Rows from block 4, named by matrix and row number. Rows with one number belong to one neuron. Each number is 500 + 40 x the weight over its row's rms, rounded and kept within 0 to 999. All counts start at 0. Numbers have three digits each. After the name is the row's rms in percent of the matrix's.
# fc1: MLP up (model.blocks.4.mlp.fc1.weight, 1152x384), inputs 128-255
# fc2: MLP down (model.blocks.4.mlp.fc2.weight, 384x1152, transposed), outputs 128-255
fc1.191 099:510485566545488473473516446426452519527553494485466445532388450539498546563491473506480522515564511431527438517527514477555498464509510528516511549521520498463481523539582508556544533517469493538529448524478488526493510515387467516554510507444469527482457514468536477506429550483490547463501474433517498496463523535474477514544519530512470501472481510540522490579441416534480488522554
fc2.191 099:505516502504516439503493549548515501487467449511485482487474497486538590470533468466500468526480524489496436509491438526484487542490503469459479538484480499549491494443528464494548473534515423465496488495537497480509498608554511504463514483502475518526469482472514540497487473496521452514526510465536529567454501487480501577513570486514541456457489524554521473475603465496490464496414
fc1.192 109:540507453541545534517438523485509521513508552504482505510539463446496515411476407441510499540500494516496532458538504440478528466531452573495528485502557476479498475473512495452494480500492560528495495530441568530488489539450504538421482526576518530514530496479516496513465492535507465638477473449511453536419475520517459533489538514559478495415536507491498507501500474429490503530564
fc2.192 101:535483533537534512417457540552479540521568519535514549541494431486459551454482420514447550536482536429505482426474511470512511488505497431466552480533484526494499444466530446473483500484495551489459494479502523488536494428535505477490537441535473552510563465520484464505504505470463384481484497526500537587461413481529557498467495581565497459542472489556492468427488595480545488485540
fc1.193 093:512444479580550583453541544522513505474510485591402509491435493462439548508506446548571504449486519531544565579478455554469505462498525504523449515476481484585541501441523450489513493437545585473449477495536520516471528446520506425458491451521462457541568502440500510533475493461553532493545516564510513568428441511485509466444508530402474455482507542542480515494527454489388469522527
fc2.193 097:508495508517473461479485416468492481513574535461495544445591543468547575502498519509414528494513510571450479480571542506439473429495531590548496487523512493479501468449520549557528519540524480543516551537554456507519549558519492532485499491482543488529528446505517457497521468507537485502501533400534500603537476490461547522519435545525502528568501451497477516450540507495459480470609
fc1.194 099:525494534529420513422485508520505479547505531489493497521494523554447545436537562525514559472599458462503487524499505503486515417512504451503481543462486516509512414496477629514472484533468542482514503487491524469468519462540498462431473482544457478545446589457553380494497406446469458507523514461506487426539463457454467479516477483507576516518531579541492536505500507505472547495517
fc2.194 089:450511566567465505519452513476509494520506536516518535522465477517470503520560501495531513473490563449488601457502555512485483529546445486458533531515506450527492526485505444472511450485563422534502441534538540497540483457549438553484496504523523543449550478512508499486564529593532458562513583428549442442495446505471444494542520456509540606394500508559504544538451501509454545485475
fc1.195 092:469471565540547496428506442526504479539500458498498440565472492486514553542490462453496519505442463484484571551512545513572505534401443484505509449498474574505458549473500548508459554453466465520466481387523533596510534517465475478449438526424482563522463552516491512466474444563468510554511488526452502451522480539474511479524564452610545518437436492488545523460503458501429497433504
fc2.195 089:483557503539524497507507481456457536536512467439628509490510517562435569510494473485474540490516568498590547554564475542547465481484486589482595446448549499474511512443473519557539526451570540574583551447480499449537516539485523551546484505511535456455452450485536524536472470545536550533450451506516457504467598534507433444525535498498529525468489497528500449513492502445543513448566
fc1.196 105:455518477485523469456483519545471511469544537506492531560528436505411531440494532596454520557466504491500465506530555496499506480461477474477481439539456495531564519521507483510504492496511545456512514470461486458481526491493465402556478523491493439463505525508510514503520467492500521470506502532472500497475515480522534480464476499508553513503419469502472522541505494461485508461499
fc2.196 100:511472501516463543528600489561475523494535538498449451439430569494401491437539541466476465411548502453456529550497496472530515536571497474484483556586494484529521543530602510453527507532574498453497454431413523442462533491497441565486518466529476545455465517587534511476491518504461556471492555509581518493480524569505490476487508501548483577463577483457463478506476530447544502484502
fc1.197 104:488478496406423504526525504527532523525377529524504445510524584504493523440516524530510549573523484543458511530500453557426576564530517433511421525512480510466505544490488489493536482541499426515537441447565520434510473493493440484498489480561515526471450406521501528481455462567446524419535468493497530430449555495512437579477518519522483518547500499449485497459537442456540513495519
fc2.197 099:502558569490477450466468488473544428600467504447550500488544480480511522469495500484515487533490466524474509470495484545482562477522464522543502427516509531484481494512537520457529530576512509575497514612480477530532562503497502481527508468464520488516497483465531516513509530539501471500547489521493475497481467475533416516450394461579507527454582452458555471539518587511514431506530
fc1.199 095:500528578501451493465552475551393574503449568487507501505520488483520547525457506511401500543488482501512455517510457539532503533531448543501479466478465448466463549521526478572487520434483423526525453501410502515508507512476521491458507513473504514562571505568481480505497493544551526489503497464465475462537520463518498450426416498507466522516515405512438513552444513488542504484476
fc2.199 094:549496530495445563449455471482528495564491451516492516497469527461443513567500527513490590535447520538532481505557499513469535432493508513546472539546543492486467490507442432580534514568522412401551501499567495502493527530493492465462532518473561434459517469403532514458415516537566580520547515503575531460464499506574458553472456485524479497449529487467497475527405542516454531473422
fc1.200 098:430499514482499405543471502496510561491540507457478464480487451540522565557495549569598529453560482464488391551485538498551513543537424484520488569514491539501498482520486482581505546555407492490549460420543510448411495501538469448465524500479483433497541502536464509519454511473450486452505507513431544481458555488447504555536482518566461412535442434443563519423393541488407486468513
fc2.200 098:519434504446491416486520520521498572443527512487531465610520544474516458547492466520447542445591420506557563523421457469535505544512465532517470507493510490444516513488592513530513439564596460506449513429518444490511509489491500451511450490546492474473495441522562523517486538521496540433521445493506508452503505545521513562540486528505512529472487523512499507477500520563516505440475
fc1.201 098:466486481545519539482567477575483469510554511464498427470534499561478527518567511557548509506460496512477406448463487574527521488477483488530528554502498449454435583426469500496538466479592446490427479440423543440435559468560533481487487507492498467404453471488443470556492563543514560449511555457524580508466498502465518439535497515541494566492535525496533480545528512471464473486594
fc2.201 102:505440562610463552499521419491463528442487527497515466481577523500483498464446614465465436436449511491557485497478530538548576558473540485543414500496534532544442454504476490482490544516512432497457479503542600473503541524466489512522420463479456444486495462436465541490490523480551517441518508590472530523503530478463483478491468508481507516521553508473459509456447557491495551536496
fc1.202 100:568534451402526466457471444516501527572517526479523447522521546441443534463566498476487543487491502610514501511603520522439445469477459506507521540505501529507459525402557552533499510477513526513467528535545502592444529590553447431477503483503452513561557443509496576519506603460468496517484537469505558547509495487506521536484463519496459472536476519469484496546508509540459485467426
fc2.202 093:523519535543436422498515481542527496481454457521492570573528444484571504496505474508556537516449543534485422482529479448431484563450520563559520531530522493377494498480509513515493518468481539480476433510461509572494475568548531481527557572523493517497575526504501511482536489497538576517545517538468515528572542446577497448480449438482424468445524478519545492421502499582444495459506
fc1.203 104:518515461498492383549459501454503486484520489507543454462494511507510504547545483538538457505503530449538486539531477473491512479493455461563516460532512447486490453499554493486536474519476595512491486467492448500487478512460500537497562542495505522505457443498521547419550547452481508472518608509478524536571478517525507399592502502489519449478512502446487572503506538529481469499536
fc2.203 100:499445445513524448478465459498572555515503527525535474551497472500519520558528475466600521498501575413472532491492420504509519473466500511475522492461494421525489469459513526465516584474418501490545534517487464459508520624505543462543588477552500460537459465520517558479515526506484492536543511535502534502533510521503535527549558480476486457508500499473486550479496411514528490478482
fc1.204 092:527546509503497532452537442449440518472501533451491493456505525538438421505499467497403513480480525555507502531481460577477474492511511492505558556525496488538511478441502530527518510493485490493527498466472425557510470517459411502516455476512556603509540532517523451501497435545598527543466503545488503428459539542510452472544482492564490459454547465455499542464383451501587525432468
fc2.204 087:543453526497464491490578441474510510487512475498513583540492491563502552503462520476499454466571551466449425522429551502495447538537518474576507525505512428537518442546497513552522512473547491503439541498583465503511575516491561593439520524480458474511539427532524492491506526477520463522515529575537445514468508542551428478535529543492468528464545502449449471510450497417518505484453
fc1.205 104:517492520439503529436516465478428469526563465519524484522512535472465423507532490510511449483591483551517476546548507549529433485404545517553456494481532407549486560506484558490474548486489488520474522490452436462591494548490501476525514476566542473456467425476553487474497486516459538540538460535486454465484533436475507516503499569420532556458476473435565483485503503498460467518437
fc2.205 098:498449546499480468542529429527490524486415470513502470442516459541514435503498554507563532438550528489478508476494468533473473489518559492490519517473519463505500529503544516473489489523447507467517510501481503449502507519478453448449510460517480524540576560478506492546394518517449407513503490488520489488494434489587577427465528524492513575503438575519550546515449436569436583484514
fc1.206 109:506520546388532487569384495519504447571476593447489416552494496425417468437515495494467479552458526499494475443471525510430487469544521544529485502532492495501505499380546586544507523480526481458587533478407519462470493499506532482524504505498469502476463571511488476464483514428504466526537515498573526532506593483551484476497486522464608499527450459508466483476530495442407492455511
fc2.206 099:505514455467431564508554465516486518541472530537584494511451507517411536495451535522525460531479505520533550531407526496463504527562462475545562532519505569521535513517451492498395428470534501437494473534536585516509508451565476457471484497466472507551519504506455503491530538559529535508518600420568410513543528444464446494575524535519502535480490544494565497540527505480496496508436
fc1.207 096:553495511485459521473549499537514533502503560483494527585486478550537506529466503508545551502526502576516460483583500551504450445459513513521492621491564457511540481533471505508543464528459490522497482556564437574509482467497469519438466533461507477513509394496410447514508487497465479543493429533482537565501558499532564423518523468547451497516533524510525503486500526469526475521566
fc2.207 102:503595583527497550495446500541508532494468525530509495538492525495476507481574465546514526504487471474484474493418558507473525477489549472478579459508508484456507564489542456570440533480491565531491514475482506572515501498480555514569488438528551473494554504534485523555513487428509464561406528440432545479491524422528531546515528556481468469503502422544516448487475492482460510494490
fc1.208 088:484558530406421541528481479415530461467471492528538501402497510489445518522556499491459426460496473501523495441532492518532565524529593579516560471445509472535519520472483500527503515483476460440449483549558510506530469493434491435453482569485449466558555409486496505455540467546444458498539502529504554523524505570544458450474479499441497537479513501578481509539443576523507492501436
fc2.208 099:511456543579501564506470504482561543496515525474471576501531496615521529488383523526516530505488524588526488529529549457529496516462484493499432548531486498430491497498481497552467478538485529414484505482525494483495434480495497488496456561515517495478495526470429524504486495505541473487483479479488569513568544531539547517498539533533600449538428476453418407491485494546407509445473
fc1.209 109:475467460523494479497560463483445448482509415472437537485529515589533428561546514461509492490517489520487524499487528475571488534482496489544562526457427526474519497506574444457539462477453528502499516440555505489554519581451533610531506455496494492474432565536471515501511539452555512548461583514501512563458488542451525412450540539525466514550561464480512469539499502509431509439585
fc2.209 104:534487526519469406536538457548587604500489483526433553564527550523561489604450493490548566486534511546517495490515502478520556453540431542462555546510472524449446487479481474532532545478588506500564479500431425483433477472488523529506464483464497467490557412498515520479473500482490511479458548493527522563486540460564546503553503564468500483476463547533493463500486513497482493567554
fc1.210 097:514564444491485497538475473486474548512540467498511525423483471506486441514562482474479500549483453503462524523497436435581453523462466394492518402561456540467507583490538455486513501555413525515561517502480556497505481570470496511510507542557544579445495443427529522418469497517577509503532472440523512506550462482470553484488512500447468586453557507516540573461530552548413399513509
fc2.210 102:527469494519466507499481513432486521526561508475509416465536498451474557499497473511497405477490477526475403513440501575540596512498527465452427522547596492479494454488499475505523568520499440524484441519503506488497538528507469541448517503495542511500511467489470570509445453501509438522485406480470503451518506546428498509478439533457496587514466513515550522577536455525528524509513
fc1.211 097:486484509521452516411550464503444472523497464465462452545544518567438579496499499423454524450524497551530495436473400488525502511544533531562527475455514452478524524472480504520457457409558560535464553455441540522486497515476480516508574436495438550517547504496482490543508480560486538477467570466484459476553515484443533379442499544509474502499523542473488450516478457465453526463454
fc2.211 090:582535464545480509501562527483460514467506497469555488520503438519538568481554592491477520561546479537482521582530480521464472522588553476538433545425515433513479585507525497545559504454514510455429541507479565508467466510477505559529514517459476476470475475492554543549487460555514492523522535475510419515478487424515568496513525460527448536393525497520475461507498535455543470481468
fc1.212 075:515519515412474488533563472554383506490426500598476464539518563524488487521539506506450523476445459478583492533513495544456470481554532456505497510441528469509530504593512561495490478440525486538515470482539494484458466478488529493516468430560454512550481492486519496526464480525514510445470584549572514468540535514504525477472474546552500470538535568452513462504443481399483548400466
fc2.212 089:507489558556552419521554443470447516467491483482460532516520474533437575528528515499482508554587505460479513577479452543534462513556551461571484574486523442503504497510545530517568476436530484535468533507480475507493510555548545557490468506561510489454525527453503466491466411510514538546520494540522443574459514493503468493486441518561447478445510551529528464473511498400558435405468
fc1.213 108:529532476473425453458558542458560545494428432509579511537476486517429512551446488554500441492508446483569506544586517499500494467483499535572545536402466490510497475445472519544470457502407520466500478476587511427491539516435526540420490513524368560559515490469500507456495582422521510456527548452483514502503487513495527502562498491518456500520555551501479548480533542443495468526528
fc2.213 105:553500516460520512526439518530548548481495499460545568466545553484470500586515489527466490527472601513511518567514527514500507474500500506539440565513472510488471571513465524486446472519505561496495501554494506513496556508462519467495495485523500461514537511543556528497526458481514534549516497427523517552492492494556523560452564552516534475519466488490434472470469461577388484480496
fc1.214 100:487495426568468530495489535482542514537441516534426430493515533453504477474499516517464477442484541473519524476440507592439554566502510612493548477429501582580474481474476490555485530431556436487528467572487537528536536450523467445468515485476497475518541513570521491559478525536504490510476453415530474446452433482540564513499539501557522537490499491519541481469464497474511483464472
fc2.214 102:561502443479504497526489411482470539498597609527552549572477568532496547527545515452548516480465498481508532455510458493439533534592443601552497487530495484505415500485490479494497533454451465521458447520512486434462545505518531523535517501497540561511524536429568459431491489480460470457436493534510483519479552457502519471443482498540513515462488557476458515527510527516571530571612
fc1.215 095:505518529509459422505447475464549507475550494485504422538494478558503503526519482534554448466447524476499541533472419507508510512467490474552497505461489454576413549527471539475485486479449479516561433534481489546441551564526488521486462521565457469475472469384502519489548560499498529475507553525507568497549557476447430482501467517514483496544520459466490487484468527445437409463504
fc2.215 096:487518513411446474476570489520549572517461504473482516524558434510461549471501488561446519486585449523526466514531458511484535539522528511451500450460502446538520515520505578483488518596625470514552474469441441480499514532512479463493508426538495390485414478508488535509506486523552543523525508489454531529500470501592513436529511550482428529490481500475474455452546469534601506491486
fc1.216 103:446460414493462513523584388502506513462546474479509462519496533477540517546522509509500507467460538534471407529499581534519440511516495596511505447506492458494524498505509461476487468583534483508510445486559490438451536463459508561509510419506532497549539469482525539522544577557505531496502454463494515559585540485517472498522472490475524461518453532455500509485461458400488507510446
fc2.216 094:497466477496584460505569433438450482536474522517453513467587446511504564533528558507472480503520493452433498573452490532552475532470458452515454581552586492522514457488505499462543467502564460546499515514500594460538578536541536562471501532575506465448516512435535464534406432480519537522502498567502467495464543548498395537475477511573473510462522529494572475482485502445528432499501