python train.py --model="image classifier" --image_size=64 --num_classes=9 --patch_size=[8, 8] --conv_stem=false --init="torch_default" --learning_rate=0.0024 --beta1=0.95 --precondition_frequency=25 --adamw_lr_other_params=0.0023 --batch_size=128 --epochs=91.4
Rows from block 4, named by matrix and row number. Rows with one number belong to one neuron. Each number is 500 + 25 x the weight over its row's rms, rounded and kept within 0 to 999. All counts start at 0. Numbers have three digits each. After the name is the row's rms in percent of the matrix's.
# fc1: MLP up (model.blocks.4.mlp.fc1.weight, 1152x384), inputs 128-255
# fc2: MLP down (model.blocks.4.mlp.fc2.weight, 384x1152, transposed), outputs 128-255
fc1.646 095:419485531534475499477468531526500500495502496504494481538528510491526476461523494480491494548503502480549512538535510506487524470497518481505441476508539524502484559487512516523492503522513498511461500496520461476545501479482519481492419456493484502507570487512493513483504487489488503487518462542490491525494504504562492522533534514524498479472498463534499549488537419532472527492495
fc2.646 097:490490511511527526526514497520503472498476521562509519535524528518473522510496535487544487519426504508449451522514494488522535539480498447487487522509485532510477495475471517494490511512492491541497507515511496513474508477515540545507497489527514513525520515517494498501518513545458475543494467479502498535459503524486508539459500475455513513471488541536480510472503461542528474523541
fc1.647 109:479475520508496477482488512490492489482548505509487496532535519461487523499499524525465487504505489507481521513530509493464544510488534496468510486489506481496540473513492482508488469513484463503452489500490493460510463511522485480527486543477528491475517563499542519500491497475533491470451535461510520490544480495517526451508494470523492509483463508529507507535504460467497513482499
fc2.647 102:502486494488533504505500510525489524521468517462486521478520537481524495462515503497486508528499476502458511508472509528535483503497503504483468515494497521516505505501485525427492507499522446491493488509514454475507501518460476583486498494477532533528511518461518498479492485500478441511488518477499476457541499477496476485497481527480506494461482491452477526495521484497504539539511
fc1.648 106:508462532531509528483501524497513520545501538514461511512518508510481497467481513526468489512516494489521488529509494476534498477530530499511510514531538492502475427499457546469495487497500512492514482494427443440489504505501525516482532489509483508504487539492491467484547535507538498466496489538462494468477463484486538483507473499493527448437485511518521505490522494523502517484493
fc2.648 106:486485526444474502487485479498478474521470479508501454457499525494472462480471493506469450491472527471477498489538483501550526504521509529533484532482491477508495514462517503478515514516514504492504528475501526540513503503516496555494496509456513516504494494517461537497510519474502548478512527471472488498548468484492474530489531504533517511471535516467463498496529520503483536450498
fc1.649 101:501494525471468511511514469488521499531475476505517541500484533484499477485478538475468496531495515513492457522529501524470527476557545508459537485488489511466515482511504502519517524507512471486510518519525543497500475513461516539491554480472542490502497513526496494468498494502458551515465496507507475521507481490483524504520487493495464491495448499468518521514485504530547530488483
fc2.649 105:528516486514496497517547494534545532518462502499462480443522524426469491506477500508506489545500497486571457504469507520455502470513499517481469552566514482497498498489452456492497546530516507494553487457480505503484522507452516500517482504467517464495503454460499500509458474493498522465516507507513504508498503474520483477519470522525480501482501506525513473498485508481469502495509
fc1.650 100:523515490524493476503499516500496500466518537517524508546462464490499476505506473501496513505547486480484499530540498492547497518503538492473523517470485481528461500520499561494514509490499503517473522461483535562524529490482510521537527540489513482496460482452502537419489484501484516523506518483473508455498528473496481506490503475484526488548485514488542474487531494515538429475557
fc2.650 099:505493476473489507494535531485516500451522473512525561486504475520493504515466501427507520528495482531462468539515498479537468476523465527492531496510562504494521490540479492528471445476530481489488518498519471499518514522502496526483505488486474467508477503505488501498499503490475528524522464521491486538544499500483503523473511476512484496496526533485483499508511511541506477515503
fc1.651 099:493483496507507492479502465529508509515472538482528464508568492471537501473498523514474483502512510485492490497512507521484501488550509493505479506530480474515551504516529531464517498530504518527523494471479429510476498437506533505531519507539448482485465477500499482485518489451524524484525494482493505561527535496535515484531484477523465499532500525508476509513483489486544528510531
fc2.651 103:481548482508477518518513550430528496504498511473484524511494484548509477518453525518522487470522509491527515485527495531513506512490545511495493510483521514487518499533473519557510504521495501475480518499514571477530522499498519467453546501467448463500529523531519514501467493567511507481524496529492465504537487498497476467486504502492518480484543477497469496498513486472488522514465
fc1.652 092:527500518462482482453494508478489498522458547509484581474531514505505531506463537487498495547514469496507561477507468503500484539515546507474493489522531478466486522498523470495516486497499509504511500507492444478505477482484482499481507502523469527491528547478468529480513522523493523509468496490485537467543477486526460487508519518504580458466545480532503523501464487495509498494527
fc2.652 097:455511476509465554537505476475485469506536527468479519489517479486503529489462511495494520511484491501475526516509523507500459483494523469523474463527518540507505476492477527519524510511499503492506477512549513494507472491522516550478489429459479485515486507512491475500510504525494466517508503440473527494495476476517470510510477491512471513496467488520472490489497523494510510523488
fc1.653 102:516524496443468522532533480441465500509486499490484533502505479556477487520441528470497485537486519477490545515504483517535505540537515505476479507512504525541487516503485562505512475466499457478505457538501500498512553523480456517491481477500507504509550514472557501495511483561448477504487479472526485482500502484487481558463488498475488440504472500499563485446547544481511495485507
fc2.653 098:494457536555496492498503499468473519480507487515497497544463491522500442541481466484465521524487494525492500486527515485500496481508491452499513502524499479466493492495521514532510490484535531457531521454501493489494498560466470467515474487496479477542455523494537445531514532516473523516503517469477490509431476493512528497493548509565486485544450513516499525434497507467494512520520
fc1.654 098:505501477517485494501525488534516490489518521503523541461490505493491509479524500465503506488491523446494523580561494522547498498489499517538517500507474548501514495486465463482472512516501526522514514465521509484478507500496538505492504518514576532475467512416538495468541499536475510511484472482507508512517525498513477503536499513551468451501518515472522513475480533490504521513525
fc2.654 101:512490498496505518519511514502502531531537546502535489476545488497538481498493449526474516494519517536522481496503482510479534533527532459522538519520502523451521522472515464460475518490466491511490505430501454495527505494528509520504510464497518503468509503516505536522480472497507519499498529540523462496529504524512551508520508500569498544533476471505491474545529497481485547465493
fc1.655 099:493516521541512506516491468504476513490488538490495524518502499510506536510468511483519489505461490463551537477463508504471503493486546513519470496489494544500519536467516502536508508512475523510550518523521475518565517463525514531494491451512559476547535474464470501536510492540466518514527473504469487466481494504472488453458536515504476493489528527491507492484451532523493499500522
fc2.655 102:502464539493451452553494507518504508494493485476474504501491485473527566494532529588518534540508499503508503491484472479498518481550541470525482478440515504498516500501501507531509474480510557513494510468492457494479456502510508486509503522453514460497501476515525505510505512482533494497510518503498530504512509493493529501472492471504472519494550510531536465508481507491520493469584
fc1.656 104:498539542539486450502499503484478523509496483521484532453523480471527493546492475484513485486510503488515502480468516573489484468516510495482520550494503507511487493545494480532507494475471514498517515462483461500520478489447491514510497508521507489532520466529488454503473475513488492487501486501540489505496464516501497515511529484549513533461511515501487483480479498532410515483506
fc2.656 098:563460521456530473526490481511516495503508489535496499493483592467520517499519481531518509507502465500518417543462473486494492460515497537491469531462469529492514502471519463503469484480502509473513527458451495480516490453502502502521508432543517519512541500501508512518514526478495503488476478474517464501551457525522504501481490488519508489486500519502511465476482534506508551512474
fc1.657 103:446548538487521529518457462532498531471522481507514465484505498470511496480478504476522488469488526500474549478506447470494501526481513505502520478539501506504514509545492520525526510455497530518524463496430471480474478494472522491527508510503504521498519522536459465493458494500533520490512475549518523486543524488488494503511497517550504469486527548453491523431540533470490482494488
fc2.657 109:472536516492517490507473486548487493471488505493484495487505488497474499497511469528459470485533488520504526556478495549458500520462530462514505506474554501516467526497517539502454504521479474501477520462462486498513474546499509475498499503515491489502518503506447512515486503479499492470504439514490492453535485568480494563525527499483491560505490523472492502479511488509509516463501
fc1.658 104:466518516477485503490519495486518496477469539507497542457473460477505520453489496473482497508456522501553573533469472477454516505542536501523500546507494559513503518496508502499516493478543521456439488498506493543484526512495485518531499468522436528521530527557516483494499527536452523481501540513510521528540510541521484478511501504501481510502510483481505517501490479504460444489515
fc2.658 097:535465473477504483474533529481491500503519461461497521523521522525491485450462495472469546517467504514477475512528518467499497480521553504489517516516521515461516458494512512488517468509522493540472477518515466511523538516540530482508538509514482483493501531456524525476502486533522527486472474494526491502549478509500514521495453540518529504514494492541493509489477504506514485483522
fc1.659 096:450496489480454551520455523515529532492515481500517499516499494481496516500482498463491498513529494516488487481484533527493475490509503498523482469461509511478449476502517475495513496511497507471443469522432490486512494500543534462518528501516487459511515471508504485522505422505510510512494523500505509526480515460498475465479483456484509498488484499528495457484510541495548479520480
fc2.659 105:460502465438541490532505512455456483509481522511546487481502486489519481546470518455499502542456500540480502508490489507467474471481487477494522475478482492479472471482461521527492474514464500441513490576547520505487461540515483505496523488522482507475510539498478508514476489507504480512471495474484480513543481511499471536463524484493538471488500502540513522502460498474534488477510
fc1.660 097:506497474502481499516508503511492514514477500537489480497524506450512535505534515503539465468492539527567488498546482498489510500458497532531498479507501474489532482498500525513517511497510520481490490540498484515509489476495436496497521476526500485541498475488508488490492520493546501517482530500469500538570444464546464536483493514488508468548488558476494477482501530448489490503474
fc2.660 089:509486486550502469488555517487541500497493458516483535493546511507482533543517531451523512545509531476471515513514481521472459496522534450519502510485499475500510489496471475479518518471524482499436475495523484492520526530510495517508495530523524519536497480492481494487461463519510519577550527527526482545513496465506504515525482549493458484458492503517506526471473483476478492507496
fc1.661 096:522486553488491513516494547467507514524520481469540505526496498546488509507534518488534498456541472463501498508510479494558535524485506483510501492554464492483503457492499469540508553508486515512535480491518521488544484529541482535494536537492532520503490518516534473465495446516523515496497516512497514458486518528501503487506462493504460512477463485483467492501502483511497516508504
fc2.661 101:511516516518470483558516502522499476504488483515496525525491518494494467519484428532457487499501461492489489486509512524542494476503537500522509510492495500481511509519561484467535495544529504521509519438501484481496496516512499508529482479482530538470490484456479519496503498526522525426488446487478495529510492524523550481526479551457509531508520542496481438502468506532490508467461
fc1.662 097:511506506500473469493496505529457488468532484488505514469533472504553491492471458515517500520496501483506483486492521483505478485480512494487539537483494488489461512492438485474495485529515472536561491519471498538478542562483563506476511502529549503478448453514532500498466480501477503508472544471531470468535516480487507509467503481528515547516509487503505521513512488489506461501532
fc2.662 101:496545492504523515493514498513527521479509513480528542486550560519484502452498512507476551522523508495512459513509485445498530484470486487508531491498463475542512450488460514495480520509505447487494491530520513494545493496515470510477506502525504466510484464543443510522472446489536472492513497527474524526479531477476524481479481491436517534501481442527496500459543467484474499538490
fc1.663 087:536499538490457541472498502507476462473525523536487523506497532527481510518489515524500502413473532516471495509510569538533491482473476554493507472517512470498517483499495502502503475460514511540482518486477486499539499496488529503472481502523493510498511510506497515506461480525505489483507491492508541496494511490529501445538497494476518453510530517505501472526492501494485471485516
fc2.663 088:497501528559502461495519490472483540508498494481492520510491478514471561498511506513496499535559485449460521545525483544479456505511500484510466524511489477484502488509539539525528470453519464503458501480476499528493523508517508506506484493532474483480545538483512517504472467490505505531507504522492479508484479488509471505525447516565472482458491523499534478476512506453510471450457
fc1.664 094:476473500562487512513492537522533492486460496528494507483468497539495500531490506500515458447491503537508538493536510532542528514513489534525582502516513513492514512489455449527517511510533496508529494510502459504488540479508503485511470513506493484470494548475497484467521458534497504523487497516492567494518459537527513514484488522495465498503508439517520477477478497497504459498504
fc2.664 098:534502526493514582520437504496496510512499516464556465494496492492472505515501495504528511530491527491458543496482476483470521508515508452510514469495505517474509469473481504487452497480505463522511480502555485533510522518460553494527512510504533568497537497466524475485507578502499526530475552503491489521517496560524501510532508507512484474508519522547510512483520499515483462500487
fc1.665 105:508520440494436530541525477482503506530486479508490444510515496520466501483484521546487521527548472512466517503505509456487503437527482498523474463512517491495518513507483504483481480511489487544480513424567523533511492518521509483529518522505526516498505455522480469485544449527500505488520510487492474484495501496502514529522495537466521509492514487487490493479542485499511518482474
fc2.665 099:464498474454510509490491501525517486506490509508544479462504532515509488497513501456538503480490499524478552497488454535509535517487480501490518495503533495533504507423552483506534507508475510515509503494514523538504509485526436506516515511497490510528462518521487494509464538524505493513463461512489499537503515525505501514525507498479505504511516524489479482476498542480515493496534
fc1.666 104:514492510509492462482488466509537499535526488512509494538482439488527503534476469483490498471544520520479440516522471562473500504506482496485541495477517513527470487489530501499502512505472516479519484447432521481487500497473492481505503464519530508561545525495525502472533504499498473542456550510460519476490501492476494501457495515514451513498523516485513519485516460528485503487440
fc2.666 102:483538491512525461528499496488530528495489520538529479472511516545493456494446454535494509524511472520519469473489472480524527512524500532499502492485478491492477487488561458499506524514512500532472494519469489534571499510477489524515507498513483530501539468459460503522469478507530513496485475491516484516568458459508523505478504504521507476505487505450484470491468534533512491452488
fc1.667 088:537488491490502476506460498489487465513479522491523480494523540502492465503490521479528501491524509466513495488551497502470476465500515494513480520518481462512525483482524558468461501507520500490498539464473518493512494479518512501471489445512484497512474481497473491491487477493515487459529478530532494499498519539490421470493498489487555485489498557472487484473542475444484489489536
fc2.667 094:509503479514499514490505501447470494489504539506505475500507471516499518500433475493524496528547498504452478523495479516486519504538486465552505488510514494472495489515489530522498488509479488475459523559532508547502526491533504479437488471502514472510498523507537482488560479503505517538462466484457444465515503522511471480501468497500509507481507532483460528510507518496538549534494
fc1.668 100:510481468511510548488495483516538495485494532477513506491540499511520557499502492495556500497475529495474471532490516532516517515558530485485515475521511532479497510510487472464510539518489534508482468541533504509570488502511506519517475472489510473460467510506502507521538481472500512509525494522470521427518512508492545491449501507502497483498542543514478506471537491483544515465484
fc2.668 098:486505494494533504501496505520486475522515479481496534540499463490477493481530493491497499483494476472520485495534490512492515495476480513469464493499543504549476540497489472488477470562529503475524455493452515492497513479502494480470520496469468484495438520500534532499511480496499475483481474518486477505501500527483538530464522491460540508502523526531475508513464526470518515520497
fc1.669 106:499453504523440491535443488521493509463455484480516497486539538492497489464453480555476508483477515498507488542510501489441513473519491479491457465498489496517509503482458461469492467478497528529529516498521476485484477489495536468537502502523513496475472521497514548517502498490489539471473483510526517474507500499523517496569476487515496522527479481481497528474532526473525514509515
fc2.669 103:475489499478528608520531458496530484486492522465519477482510495535541468515476562488503500458463488471516492465452487483468533483501489451519496475471499465491511468518486525499524508480439450498483478521530527513457483492518515501483515502497512500506465514510498483494504528526513455502504481500502466542466494516508485527476509522500472477480511517518505535457505491459495514477484
fc1.670 102:511513522490467496483480429504478545521487496483507495512521529544510521495489494513521516486573485516511514452467447516456504543498529514471451477479492476502491514490493479515488525486515500528547485491546519511505515474525508502502484483473486488562522531497530525463492489489458534495483446504480487485489536469509492519481491516521493501475477486479509480516497526512577462506489
fc2.670 102:509499541514492523515494511542539453517503513496461534495523478479476516488482463543498499534492547510470480484476498537537471458487531488491533491453563469518475495555529482520531519526520533539510527494543482492470485510515514526514490498507464493481511505475527490550493553494483517507496490514473503473495463491516499519485496510518504490503477528490491492540501505490511487489540